Weights of a small image denoising model: 101725 training examples.
Rows from block 14, named by matrix and row number. Each number is 500 + 40 x the weight over the matrix's rms, rounded and kept within 0 to 999. All counts start at 0. Numbers have three digits each.
# convs0: first 3x3 conv (model.decb.1.0.convs.0.weight, 96x192x3x3), inputs 162-167, a 3x3 kernel for each
convs0.0:537507433518516557479448501576426569489490492459554469454510555423469444521513446498462520483466442453515508489415535497477583552482445543458488489476551543501504
convs0.1:491516483506517510514499516509531496505500504496497491503491482488489500518528500488489482511519492513513500509532483508498507485486523503473497503505495491506494
convs0.2:443431464456497534491616538506431534509507498459542444513496429513497493519458468533482488531487501496451492600655530476490354412489573513543453522496498533521460
convs0.3:515503490518502515480484488497503511505510508500486500523473443550521506519513502499511497494510512467531511475495518497504505502510485505505516494496506486520497
convs0.4:509461486473523541475457489464495454488649506422530534502483500490510486482494500460507498450612503476499494501515493497524536469479504489507516517473497491482490
convs0.5:547539472532448544523467471477490434454567544577437510523510477514464480481536527539505531500449541505486492491560524470508496520584467464589475528416449467427581
convs0.6:392482505408401543500537479463488496467476565549517506472481486519512442442491493392599521498503509456455464428432628480465569599560458478508539485430492487519579
convs0.7:496532523497459444514535518426440447440699556509515510493479486515525503490507498528465477482530523511460497495522448539566405373468624488461516503513490462494503
convs0.8:464462539465479543439509532505517527504446562476507537498564492518450498452528484508480423554470504517520452443500509498475487509483485508581428502534481500494531
convs0.9:474609551525411499417374515457638460552369426512470606505485446497409543522508491450573509602458501477504481526480497510541501476559490475527483472488543536518538
convs0.10:530474501493461530442470505539406508492500494496582503491495508476483509493504505465506487496506567524498513526488523500553560481486551528575495454509529494552518
convs0.11:463601508453529490423492550509422537518474546492512516476524512505504504490497492473567420548518461449486507514504512524499460553599395541509478502480499503459487
convs0.12:458500562553507456529468393508535528585490403390512530509484514467534546499496516520570484442398521526515462527496415493538476442487519522521471452539521523442493
convs0.13:533529505498508502472475508502498510505491493496485479476497466514510502512499483489503486506525523496506525531520503503485494476468491502500516491499518490510503
convs0.14:544509491518448579486495480547482497501487518517476509472540515558446518498526505467502525463518501494535481559607540460494520538508495487555485534517497494482478
convs0.15:464473477424631499528574471411605493482466521620352548496497494507470556480473544531429495505549474468537457487628499427486487430520599501507526508407483506459518
convs0.16:554568496441504528525450496501500486454513509561506457525497531503496525517498482544462454542498557532557472521502493543540474512474492475444542548452475441539456
convs0.17:507463522507478488549472524511523529518468503561424497527517495443469523534474492470505528538433494483540469569550461497449411566535537515402567532519449505507492
convs0.18:523582631434409500456500474403516475449508481641471557514500537558544436485477532499532512485494522517490502461408505612544505521444574459458562578454520500529524
convs0.19:525501433466599487500457481531516465459436474553517524495475479503471530457464472492486539470535492454473530505507516550449432510489513492489522492508481470561542
convs0.20:500440463555552521520430557491487538496511477523467437511497538518568524510496462548493538456412462585524447520502511502459341428436549522487534437520526561533462
convs0.21:536604517429459390493496538453476536457467487560559541506524433512479473508487493482515487561454438490495500357385567453461630663561432511403544522495452521465541
convs0.22:484518506468509578540497491497481522457498518496474484493488522489466506454520491465473511448552587486452492451436556513484573552413493532489478511475462506541489
convs0.23:492455507441572508475524507504456526475485528498533460489425505483478555504467545453501478496525542484567430519489526487530502477531438483496521515478532501463506
convs0.24:492529527556422504486497477460631405591493466494408550548496559471524485526510498473454551525436478499493502507527435517462548417423502488539489471533543504478508
convs0.25:505508494511501517500500485478474499472519507504507530481536527507482493477531473487489491531511509482495512509494489532515482529518469493494542494500488518479499
convs0.26:509505509473504520495514517474506510479510500517483527481523495481502493513508498486500489531496527464516497508501510524510491493469487503529501519511491500535532
convs0.27:484527549427484504496510455530467446463495659542466537497499492526513449498539478461456516451547551498435506322282554515601741579506352470490428513390447515530446
convs0.28:536585526459439507475448523539514506528482489460508482486471516501462507500518466518548511472487545503483492464456550526551500491471493512512494533503475479501506
convs0.29:560438408519567435479489519580484475482389556457533480451489532472480521452537528509472491475384553503494492404337644434413676634552359481479511486430344529450455
convs0.30:499575523408326506540512498494386478501511543483644520486564448524472542482487542535546587396460469522460529609490412541606426495520598498516457487577544502546474
convs0.31:501536453540510531513509502517438526529481463482513525488530458512461485469510489504487511525462475481532492538523471526545430446481573513493499511539529489513456
convs0.32:465547502500499510514474493491510545544416445518566473524483457443463500496496531494456467537503520507513482461450598444449380491586531531493532484440468466484546
convs0.33:531545513505459436512545535493485479550465554556442474463492502526501491512501477523458516378489564479515513461418523510511531499496456469430514430391487551432522
convs0.34:525495501537537446464445491538516505491477489458520477510528478522513507504506486471470491508495533469498505518451604496513553495498481556543560498538497468512446
convs0.35:529550569496408466437479402483515454403405540556461529482464526498485502520469522416477457514503529489469564636552442609597380401461629468465482565477434512444490
convs0.36:521545565440401529475519476607418514494404526411517539482502536490498482557482515471572513494521490511490541488519472554586441400456566521470418442451546518496497
convs0.37:505563498505500471461505534492467477465544514519495510499525547499500472496514538477440531503506527509461470558494465615569518463414540515480540472416541496420506
convs0.38:513558454540540545487393501484603462558484465514495480512491517479465495514472522447492531550432547525477468476481606518477503502512431527528479467491458489483515
convs0.39:501355411516559406616584490488495562446501500543489491563535454508503536512473503559454473510476450505458448624599491494410439533516554487476462489473566522486558
convs0.40:438522557447501516438530482494531480528465518524482528513531562445453545488522505445536473504467493502470530508443497544501512497512422494467504561416386529463490
convs0.41:471547546429381514543485527453479482550583388539528476425509484580494503526509475478557520301482586476440449527468403553510558494452501512510405469526512495391525
convs0.42:539551501475454437509537495512473536550479524513454458489490520552550466462456501466497478484482507473550520501422561488494582609540423517566462510478454467524506
convs0.43:518478552428404422431571527578388445433461623422604415491506551528550540534476555510446526450521497549524514723651237469600138279415757504498590458500463568502469
convs0.44:455392446592630491498563416495519494525463479491509515567458427462520549491474603485482537470423503509485511561673532527491219373537670463469475572475486486462494
convs0.45:533468464543415488539559473466504451520531490478480533501507469494491564470534506468482543489375495493544514517516434528649484496450568429589489465521532534504548
convs0.46:495479521525430510468494496473524497539521496578427515502510486491531493524490511458403523454443544550534481543554467500483425564522495500472497523494508522481508
convs0.47:529416501483474421500621482605465495494572507393487427468502551503524505482530415534520489469494471511484500486474476562516558519463491499528407486455543554458494
convs0.48:577519527455488458459475544494519459491510512486502484484382571494516443489435544495543454519458536484439540619715488459497281385534607470528450538453443537512582
convs0.49:481524523441549524420502507498484537481521418461506500463503563537498516577498505499491463617439506475535496434514508551515589587579425499482411448617452468498496
convs0.50:479517521541504464513465450506461499509564467495512438439474518465467486533471524509488509415535440467484524495523529495490476471528559576466453460462569488544461
convs0.51:504505448547549543451523437557492509504517565501477461478499480517491517506504502535422465499544546531502510450437599533436512545554477494545521534497515542461464
convs0.52:469470498496469529544524511508495485505507496486493504497521489503512521540506486486501497496496522517516481475488517493502492500534505500508488494517491506468496
convs0.53:592534490531476459417428530474384553492437516504602538442476426471495507511480520520442467596591519485486481492494391520506406504558593487503457526484423554458530
convs0.54:539573556516470489468484510495532471472436519526561533480519515561530485521509514468494532499496497542485486551504484486495368466482477471448575539499490532580447
convs0.55:506522505512522465476585503490477534477496526510499506493523502438489513474537490504499518545512490513533487505555485484522479512501530519541465473415518476410519
convs0.56:479555467482515498435504478487555520509441507495545537557494437505463465548472486506534473585428472453536492740755289522621143241469726525482358491423487456476425
convs0.57:506410479509545497449527497434545494530465483504470510534528522466520509496491500486436515506603447501502497507492500533555407461505543477498507535452506483511574
convs0.58:497532463420426445469583514429479414555601507515454473495505423466472568474481522512520517486481507489550477523445564617531606507471475506513508475401538512515489
convs0.59:463431496537498555451508500414524509473561493536485472555503452487497516498478503515494533498495514542515475664722458440453413387481547511414547568467538459503531
convs0.60:530458448544501498534538501492555474459412561521534483515478529467518498554496510557444527529519478496472466451485505479482514570498452420484496542473494523476539
convs0.61:511464460405604446461614506565484529484395539532465469488516500482484466487531514490502473519509486530504524497489560523473530524412488532497461490476499546512459
convs0.62:496530356443623548483459605539544524485534540467398516568411563506491528537447481509529419541507508508494534545554467512522485446492558556573455495503444434508525
convs0.63:590410512463432483465551537474510526508457513533527466509502493519456557533512533508521521503387473464491531704680214556651266256412714482493477514536584454504471
convs0.64:487499513458398590523468481432567532540449464462538482527503473504511507466503495468504477482466507473534477482457550519472537497523483501503478483510520515483496
convs0.65:486479480465519511529526563493446493479462502508495540524514467532518513515496508524561544579381480539477507568552406535595350362479598503489402459503479479477550
convs0.66:488470516514547518514484482556555519503404474494542452459452584517490519500474533486528523514440476506467490569516488509497442452461533473509544486543512482543492
convs0.67:537518455530493491548465458475499482480481551493471520509449502533461490470489493495581474465449515515528483510503426506593470416466557489501453515436441487448509
convs0.68:506517567427447498477507477465587502503445488495426525521509495534502499458514515513491535486493534483491532512467478574537516507427489549473495497401585465524485
convs0.69:543538533408546435441573502323503542423640413670409565588495471529535525514456541515459547555407503450535509494440433457474572511488452474432579557524403494485524
convs0.70:422490454441501574557537516527487518547519471468498529533514482419536504563475503465512479479472539570495477457479535568500466494555504528489471525494476521514493
convs0.71:498479557570463430422537529533527476405559507450646416496522507488582475564492447490427510630321523529439523408529477432526572557503509518537491552500503520437492
convs0.72:534563553537460492465425520516494496488496493477513496480504499489447507500507502515533517476500541527499544471469507469522509479501479490492493500505504480489494
convs0.73:485494540510477433574487504571500518486488489439493488502474518495472515487526480497483549576475439571502436494510448495601476448424560501505473512536471479531520
convs0.74:491566467451480465530509480523522489490518512473488474530469578503500448486476478473549477488445560507461432508475437546580476478458545477449517521556488476546498
convs0.75:500496508523488492488496508502507501505483501506500499497505480501497492521460486486504507496514505491492516505493505472507506501509519492517506500495503494504511
convs0.76:472437427534508501546524446468491487522587502442549504475466516468473513487510542458525454516468505485509502527571470505556269369533661472514471495439475466504483
convs0.77:510476545435449468447604508600396578361499648382628410511528446472434564534516440497573442552514548461517489434490593494423604651533372535518442489459539538499438
convs0.78:482437482487558493487515485508555516474437504572483534508478482499485502516556497507511475498484435490485534468544461506403432522575566529493434482547542530477509
convs0.79:538496492471514496480479514483447546510463458473513529538561466537467501521484517544517415538499460476464488547596455488433439487535555535522462507536400514526491
convs0.80:536537475530454532460357539450528493512489455579497516549482442510469502480459524498517519484468579497434480443492628446427505486566373508419547589486338485526482
convs0.81:515450464538519491520494535470523503479407488483463544520499517478462499449497512477483510484525525514484478477496543492497591574520438478440563506543473515503541
convs0.82:499473510456450524522504446534435535492476554475484428475518525513482531470511503509478473472507513553490462509564561534549513463450503499528475520509486470505524
convs0.83:457471539467503535445519431605486484539391503468482444526455510474484518511460520465483477561440521439575496561603491429507419471467506473516518542507461498490482
convs0.84:497489458430539574440609491568457562466499649470429484480502472562519496500490579505397498485491490510482470462473573505514465453556483456522467552402546513438533
convs0.85:462508482491494485535513545479483475495530511506501481456486505541505512482519506491580457503525508475500475556466469481492506499492461504485485484490508494500514
convs0.86:485518483490457525545457472487449572560395450506594430489508481515499530486555482450451419477600546514513487482557484502483531536516441503479479472509478487553486
convs0.87:578494397460718484432339603412592537482312501603549408527570458521452542535543487573453483615602406471534575515573567420469440502397534502515429476387496463580465
convs0.88:522519543440336389543536459497449463456495522512543557543501465488535466482511542479421513476442528454456498538551450546628386376505537436517493547623433486435570
convs0.89:501489498452482506506500538500526500488503482536475535538536493463544472537513494492481503538509493500508486484490499534520511491480509508521511527499484487512522
convs0.90:515475527466491543515480519519476503456507502560481501477494500494501475477523476500515484504498485463481451524471499526543460431496570525482471511442516491500457
convs0.91:465448508521542507532487478500490492452527499453447558519516472488441495422489552508496497497579506541463541566540431520519432454500564495430510512369390554488461
convs0.92:413520433505496507479463567554482512436543507416557433498485496516535435476446539412506466519472497510532486524470517568490531462453502507429567435476542518502522
convs0.93:465519462477502563423512477526463541540352484510505487499474544553483461478510539449522471561415468510543472477498580479453518552490485487437464469586436489464538
convs0.94:456479549485491532541517465499467528515436529513498502469494531567480508511520490448431473468600520528486506509480547471445532492516450480452511477548487547506490
convs0.95:500453445470599426483516499506510513382531545519515515524500481532493505453510498490441454455490559539474445492494517459462453471565507555442519490396436555413419