From a checkpoint of a small image denoising model: 5.78M parameters, batches of 64.
Rows from block 17, named by matrix and row number. Each number is 128 + 32 x the weight over its row's rms, rounded and kept within 0 to 255. All counts start at 0. Numbers have three digits each. After the name is the row's rms in percent of the matrix's.
# short0: shortcut pointwise conv (model.decb.2.0.short.0.weight, 48x96x1x1), inputs 0-47
short0.0 086:130120119119131134127125131129122122130125133128130133127111126128126124129131126127127129134127127128130123134124126131123133138124126129126127
short0.1 082:124117122128129122127131128133129133128129123128124127128120129127126132123128130137131129129132131131129128130121133127126131128133140130129123
short0.2 087:134133128134134120124125127120134126129127143127130129123104130125127131131129125121127123133125137127126133127125133126133135133135134130125125
short0.3 101:138127133129129131127127128125143125133121127126144123132151126133124124122123133151136134121128127125131125133126134123120115131117121120126134
short0.4 131:120128132115125133117122125138148127135130138127105127116075121126124121125117141143127139121127123135140146122132122123130120143146159122129130
short0.5 106:123142116114125135123125131124123124130121137128144123128143125127128131136125131128130129116120140131126131134124133128125138134123127128126125
short0.6 107:127098137157124124133131121188162118116132152138146119099169129129117133127132140134120119148138140142132107113121154120117115120111100138127116
short0.7 085:127155129114128138123125124136113127126135124127121128122164130127125120133129134114122132132128120126132143123138124136130121124127124129134127
short0.8 091:132134125125128135133129127131153136122130130130127133136135123130129118133123131122131128121129125127129127129128126125125128133121116132127130
short0.9 109:136126147144124120143134124130136116112135110132109137127125129126127130121127120122126127143135122113123116131131097120128116124153098119132134
short0.10 094:125135131128125122132128126124141116132134122131125125132135126121132136122125123134132127114126126121120126131123141129136113115142128141131114
short0.11 087:126116129128127123119123127132128126125127131127119123126116133122131123128131126133127128131125135129120127130126142128131140126118137133127130
short0.12 102:131107129109126153127126131113143059106121117138123126152142118135113148154116122190140135091140060130149127141137108107116112142144126113125128
short0.13 104:123135141125117135136114128116134104149124121118116135148103131135126135122129116131137130138114120127109136140122126131137120129137144113125128
short0.14 093:119121122150127120121127133125109148136126128123142142135122148122134134141126119124127122129135122129123125126131103135125126119132131130129122
short0.15 108:133131132120120124128119122122133110125133126129115128122130138118123137137124128130130130126120124125140117144129147133122115124123123137128120
short0.16 086:122124127121125127127126130130120128134128123129129131123142131129124128134127135132127130140125126130121132128128127132128130124118137128128126
short0.17 095:119124131125135135119127130133130125152130114133121126127085129133124128131130128127120127123132120135132150127131111131121113129163134133132127
short0.18 105:130128119129122128130133124119128105117123130127125127123142134117126138141118125159136127131123127125108124132135127125125128126131142122130121
short0.19 092:126140121126128133131135128114131135116126134124132131136139122127131125119125126130131129124131135123132122128127133126135126128133132119127128
short0.20 095:128142127125131139132131130124143136132125132129125130135123118132125127123125137128131128115132119130145134126129133128124116128145131130129124
short0.21 097:135135133126134128118130121133133138125130127130122118123154125128129126122129132121120128126136120129134140126130140131122128118131154134128132
short0.22 124:122179138170135112125123126106036157114120103128112124122147142125125141142142119119129125151136153148121124128139160118138108114074098132130116
short0.23 106:129127130126129123128133126128133129125129136127133123128132131127129129126126127128129128128126135127129133127131128127130131124131142127127126
short0.24 107:137137104136118125126116128122130146135110123127129145151106134117130118126134119141120123130141128136125131129111129131125127124127133134126116
short0.25 097:134120126121128122132130131139115120137132128129150123115142144137123157126127135115135123131126117126137114127122109138119126126122142133135109
short0.26 100:126139123120128135126129131141130119135125130129134131127134127128124123129127130128123130127129124130129132131126129131124125135122133131127126
short0.27 110:120125135133123114134118123117124130132133128130118130123125129123128143136123126133134136128124132134125130128122143121135130115134129126128126
short0.28 119:121102118114134133127125131146130144121126139127132131130124127128126131133126137123126128133130129131131101136125131129116142140123121128126129
short0.29 103:111106103129120108137131133140120134143130112130121140141124129114123141136125129131131137118140139140137122135118135123129120126126131136131110
short0.30 110:112086121107123130103126140139140178090126173117120128110106129134123140123131152129134129142128154134117092138114132132139150120111203135139109
short0.31 105:123124118136122127134126137117103124133127120125142139134129139127130135142127121126130121133123129124114111131126109136131135132123123127128123
short0.32 106:131131127128128128126127129127130122127128140128130128131122128127130125132127125124124126120126135130132136123132128125133128130142131123127130
short0.33 100:133139130134127130116133127114146136127126131125108121123115122133127130122132131128136123117127125135129139121131124128128132129128130132131125
short0.34 088:128138133139125128140127129116128123128127121133144128128129124130130131130126124132130125128124134124122122128124131121131126127123107127125133
short0.35 092:124131135123130128129130126134132129121136126128118131116125126124129126124131132121131132129130118120131128129128127133132129129121132136130127
short0.36 091:137133128127133125119127128123129134123128136126123133131117131127133120132133126117126122125128128128132140120136123130133134130127125129127127
short0.37 092:137129134130130124124137123132147129125130135122129121134149131125132125121129127127132128121131122122133136123138128131129125123130146126129128
short0.38 102:137121134143129119126128128126129129129130133127128131128129129128130128127129123127127127133134123127129122120129125127133124126123128124126131
short0.39 084:135137125127128131136132128120132128123127131127143128131146122131126126126126131133133128135126135125129122127128129123128129134118114121125130
short0.40 084:125128122123126129123129131129123126131125128129122128130125133129128133130125129126129128117127129134131128129126126129126129124134142130131122
short0.41 106:126122126134130124129128129123126130126127132129134125125122129128128132130128127131131127129128136129127123127125131124130132128128124127127129
short0.42 098:134132134121124123131122125123124142119123139124121140135134125128131123132130133120118128130126131130132127127129128129128135129134135124122131
short0.43 088:132112143124125135123122130128135127133126147127118132134125126130131120136126124117115132129125120131125118122143121129131120123126126122128139
short0.44 105:132117149137125113126138125152127127120121109126102125130134136130126127112134128132129134121143128128145131128133115123121120124124123116132135
short0.45 100:131134130123127136134127126139126108130128122128124127124140128125124125126134130124128130128127122126135136128133134129126127134127123126128131
short0.46 110:113110122122117116133129132125111124128128106127105134131126130120128139128134138122126126125124135127125112141119137133129143127119130141128117
short0.47 104:114136131124114138123125129151102093114123138123116131180110132116132132136129116112122127118116123140125132135127138130133149132120137133128123