{"arch": "unet", "model": "image denoising model", "horizontal_flip": true, "norm": "batchnorm", "widths": [48, 96, 144, 192], "blocks_per_level": 3, "init": "kaiming_normal", "eps": 1e-08, "max_precond_dim": 1024, "ema_decay": 0.999, "weight_decay": 0.0, "adamw_weight_decay_other_params": 0}
Rows from block 4 of a small image denoising model, named by matrix and row number. Rows with one number belong to one channel. Each number is 500 + 25 x the weight over its row's rms, rounded and kept within 0 to 999. All counts start at 0. Numbers have three digits each.
Before each channel's rows are labels from the 100 images, of 14976, where the channel reaches its highest value: "colour at peak" is the nearest of a few named colours to the mean colour under the peak. Only what is clearly more common there than usual is listed. The data: photos with spoken descriptions (Open Images, Localized Narratives). In brackets: how many of the 100.
# convs0: first 3x3 conv (model.enc.1.1.convs.0.weight, 96x96x3x3, each kernel summed), inputs 0-47
# convs1: second 3x3 conv (model.enc.1.1.convs.1.weight, 96x96x3x3, transposed, each kernel summed), outputs 0-47

colour at peak: cyan (30)
convs0.30:482516486548524504462458517480496491484496494509500547529516513518498553528530525474508508497555473515478469496520502546548476472516516528513486
convs1.30:486553498492518487532514519477513517538453506523510525521483482470486508531522518519502547492446468527482494507516521448488489523570485444530462

colour at peak: cyan (57)
convs0.4:497475489549521483535535502525481498516538471472496532481483516503514519472449506507463476490540497459492474435546494554476529456497523482519505
convs1.4:519519492481500519517511501484474519467503514510493416514501488494468462491505535521517522464469517516507539522503511473527508552508516459490468

colour at peak: black (41)
convs0.45:473485496500465514504471448503456482471466493513482518501533511508486487453459491511488521529496478491503488448488502475485476501519507467508466
convs1.45:512493470472506483529523516481487528469514480465494516479496500502485490501459494498474544468546548527484466504476484538509539499505505483541517

colour at peak: white (78)
convs0.65:483501464505501510491495572587515537510444490493476509485484503466490518517568429493495480479502481484488499501484517473520509513502510479501463
convs1.65:514520519481533499479499626545468528507495519481516495531483471478478503489573491515470513493517524499509476463477502452515471512528502483440512

colour at peak: blue (38)
convs0.11:478464568499523497494494482500485474493489518509532538524535488547471501472508532519509496518543493515506490518503534545512471500551505483506456
convs1.11:551498492506512501500481505493541497495482486572496526533485500473461549456528521446493570464482484530498488505508487469487518495506508444495553

colour at peak: pink (39)
convs0.50:506502502507487559511490513500491501490518502523493530515522512504523528453475550516503464512472446529482519494478523517530515468485541493516469
convs1.50:498493481466521504509508487487525501535493518464491499493517472513496476479520521468525456487437493515498474508484450486492491502521517444503472

colour at peak: grey (75)
convs0.49:528517482509500449467522490484499469433482489484532537505504496507507512515548533475550459481512501504524441532515504514497515473499503490518513
convs1.49:491502510513490478489477498500520462500461533482528545502494481507516466465517498514521489476417507459505517494515534496521455504463487436477503

colour at peak: white (27)
convs0.61:520531482510476480512540479477488510460525510498526454495470516544468481503489522478529501477529464492517468489536501547495483496458482501490482
convs1.61:488492518484523510514496492527519503499498470532494474505510505469534482476507520469470492501449486522540464511456519496450497506480507463468513

colour at peak: green (25)
convs0.72:511494519500502527480453501492474496533537493510509531528518532486465462507484567538496496512479462536490528500512508513492534514505489509477480
convs1.72:470502468454532511479507467520487514516487492496555512508519446510468584504500536479496469489488518510486503501517489493460445493484507479507559

colour at peak: cyan (43)
convs0.28:455485488568510483471500484511497504482529501480501466481518500501457517469488508492545483490490475495514494499572478526516507493487533499480442
convs1.28:468470465489514498524532491476509507445511490519498489521531475475491505498493501466493537485455472530453519489486505492490494498534555449528494

colour at peak: white (70)
convs0.13:470486551496548478501523602494494481512514468486543508492498537526502485520538486495500494493476536498499484528496477448491560474503498473516518
convs1.13:493501574494599502485528543524508508489537503490537460515482510498516485513553534491477499475506519513490510484495476458488517503511512512468549

colour at peak: red (35); blue (29)
convs0.59:527502537458474449543486464477489491470510488511517522511502488524541501460487588520537543516502494481514487509494534542499488508478505493499518
convs1.59:485479498525488494557547555502540531503539483442514499496516530523489519511481471491480516495509566510500520504485472516504544487496465466518483

colour at peak: pink (43)
convs0.68:477501500452533531501503525516491509480504514547526493546549517476495535480520528485510519534506532531526514493485506500451517495501539466501511
convs1.68:506474506537441482539520511481475507481516508482511468517500496504502461509488485465475517474535509519490501489464505538506542531530486501525500

colour at peak: black (44)
convs0.55:490443503478499518509461490492449516524452478466448468502487478502486493506477478521475494468514507485469531482488505462484459486482487507518471
convs1.55:527556494471516499452529500499456476509570501516520487481493542497500509511500502505462470463450520486518507523488468505518498443496481524493485

colour at peak: white (80)
convs0.54:426480497497504529491482515487498497508568490520493517525495539480452505521502539475527481525490493507479521525511490481485490485490521512480501
convs1.54:520512487520491468503505488508481496530573496473518505524515559531544494489492534485503544500516531531514521488532476503504534507475452501486510

colour at peak: grey (71)
convs0.46:502494516474472529446423484472479499450468495519489505536506498504482448496454549497519485522510444537486506488478502513515500504470453509477459
convs1.46:510553484548475486505493487501512503525456530499481556486469516500532514530521488492537537512470473516527470517508489490494479512480474490497543

colour at peak: cyan (38)
convs0.87:458486484534524439470487505465492514512505479484519557499486511483470533477496506546495489483547502459498432527526456530495526501479510509494497
convs1.87:505479481496549492481544497512534459474514468537483500504469507495489545481496496437497540504485498524494485505489460505466528516510484463515523

colour at peak: black (58)
convs0.91:553506481489493488466453446489519482529504504469512537496502487519471469529485533508569501471511477489553482506441531466537505497511492505459532
convs1.91:491497524424490507517500508496488489503490508523520520527506511508586459488483530472443510487491439488485522483449482479501508518497514507516485

colour at peak: pink (34)
convs0.56:519464506475489467513528538465434478476502522517529539528506516506540503468508520492472487512558488510478438502499544544505502469490514500506518
convs1.56:494564494488526472524511488546491511544520488490493512509484527456554505537509509498530484479488489540484529481500499472490515461485475514495505

colour at peak: cyan (55); blue (36)
convs0.35:513508506547503432496510542465486488452535482481531558503511519518523513503526523474515487496536488490488419515528492542483505465485516511492490
convs1.35:491566531506536488491505503515495517523494523522500481504507502485489529516530502514488551477453482511459571527490518445496489562541482459544482

colour at peak: white (25)
convs0.82:497493491522496454493499495479496498525505482472502481482518515506479500535508480495484468488536539456496463515498513518490543489489462487507498
convs1.82:547547496539514488496503519486484445501509487555499508501471513494498525520497503481464471456414492492528514509482456514478507503525515513473463

colour at peak: cyan (39)
convs0.57:535476493478521510519477544503487516472520451479486515530529500537494507524483558510518490507507459527437492522527479548453493471501538529476501
convs1.57:468528545521516514493515501522531529506456517532503521498524518522500499457498515486499484509427482495509516492505543490488463544466464489476519

colour at peak: white (96)
convs0.29:503514501455479534498473499507418535485483481484479483511492576533477497533505519487521501485549507517483492515469454508492490513505509546479526
convs1.29:490489509523489470484496494505419486544488484497502486521498506504537516567482476508479463492485513472492492477511524495518513474494478500490488

colour at peak: pink (28)
convs0.44:516484475510473501527510500479491529429517503511531504507459484515532516503472485466524460488473498489485489547495492500514532469475503508541496
convs1.44:511491505451504462527477488533480511483508486463503466493476452494536473475518527487533472498499453484493496502475496468509486487509539491524490

colour at peak: red (55)
convs0.93:485493496489464501513496472492450502476482485492453478497512470472514505495456473521469540494503490478471495496502454504488462484438508479511512
convs1.93:460487495477473485512510517536477480518554492479524499492459518509549450491495477506463491451516511499546482543491505517504499474465494517474506

colour at peak: pink (34)
convs0.83:491508476463571518510513517496477527463476550561504491549496520528461529494523497463496513519513476501516517511522481508510521491503557477521495
convs1.83:504518528493491475527528506507533516480512491488503500514461484488514493479498528463491450484478516506490496459492483484518526500461521511475517

colour at peak: white (45); pink (34)
convs0.36:486455497452519547517492501561496531509503433509492455505490523508471510540463521494499479494466455527497556464516506463509474484471507522507485
convs1.36:498535515500529515465471525518490486481472532540502513535519472500546462506480514521458480497441481495496487516497524499514490502531461446484491

colour at peak: pink (28)
convs0.75:460522504423521531486524462546515520537488481535483492537521474501486509503481484504486490518478517518467527500549499531498459500504526517512466
convs1.75:537508497559517501488475486493470469460518496553498504486536529503431537523495521471485505471561463505514518510480503503481521500493500473513505

colour at peak: grey (65); pink (29)
convs0.90:488482489510502531513587505484460470498520490525499506514490519479473522464494478513498526529493528509526544506511475497481484497484504488515534
convs1.90:540510498518505463531451475521519512459538504477518489517522547511499471487497504485452527472538463504515511475475505527515540528527506521507500

colour at peak: black (33)
convs0.22:484513501465537517535506490526488467492496494531507472525515521537511517502530529463475460528477498520481501535503537530481564508508495491500512
convs1.22:516502485499501486508502509519534492517492512482534544501471492491506468451520522485469491490413505505478484470525486489502480502512482425453494

colour at peak: white (42); pink (30)
convs0.76:478499514490521533498539472483495507476521503527509446519490453510464520480499487435524531502525507505506536475499530493525544473480499488551474
convs1.76:509492491502488485496556503499494489440505517474483518480468486490512479484490495460495439484479536475504476496469482471507493503469511510506510

colour at peak: cyan (46); white (28)
convs0.69:492513524468490479556433505496522535482519527495525540508511543508534494527480525531524474510499494485502480522534513527488569474501466509495479
convs1.69:516463514522533496528549498510501474509473513492495475487505459484474573528479500462511506490502548510494489460525497470462495529488509452530538

colour at peak: green (27)
convs0.67:459487482483499496477505466562534487510521516497479502497512501500499529446484503501468521500457505550508498491545471530468490465462529477526507
convs1.67:484509490556508497523505512506497531463518494469521539515560535518480482461503498527498545478554519507516497523475452488503544497510487510476534

colour at peak: white (29); blue (27)
convs0.12:523468522527484544485437525496460482498489497499513520508535538546487477479482528512444502511548423512481512474489466504505515498502471495495488
convs1.12:507546507501498511496502525481498521468507497491507538515483528512508502543489497443532500499467483529460499478513454494540486506510500505465527

colour at peak: pink (41); white (26)
convs0.8:495506518458533553516513475535472513536489497531507485517498504524491532505464493474459516516510515511480577491491534496484491472516543512514496
convs1.8:513500514490459489516505474479533480468482516445515481478545497492448486497531465497466521470474490471505505476437467502497518502527464473521486

colour at peak: black (70)
convs0.25:477481483488493481517524476482528541499476564489503527518511489477498540465476497504471504517536502497519454534516544485534525513478547481497430
convs1.25:525449504527494518511503506510537499501471496473539491496503503494456452489508551479536499490562505494517527479531514451519554517496511526478518

colour at peak: black (79)
convs0.33:591504514517509513473500510481496515531502512515531511523491510507522495491503539506512485516508495524518493531553545521513487557497518501498485
convs1.33:557460555472509491484504496487513477481490495480497472477515521529439502495481518507500507522506476441466515464493547487486523548504485544476495

colour at peak: blue (49); cyan (35)
convs0.6:476459470505480502520492502494462502465476527489463468491497512481481486486513518505490504493542465503500497483596488550482498460462514514500462
convs1.6:480513519500550485529532495472516514452504472533514477523525492487534490518508476474496523557495496543465520467475485487484514512527505481504500

colour at peak: black (38)
convs0.85:504517472474513492463524472537471505544460505514461475515522513480505492519485488497472492510496493517493537484486510509551480533546507486495459
convs1.85:522500501544512512512452474501508503482499519536484528493517473501452501512494533501490519484531451502490485514501513468520506515514541511517509

colour at peak: pink (27)
convs0.52:501473503538481471539457496483445531497514462472476535454498532472514512514483481527533479481463501492472468504485499505529508503486507503473469
convs1.52:474500507489516483472473488516564507519469508478506506481498480506496464461516493499508482502423500498477478485503498497492502513495497456488507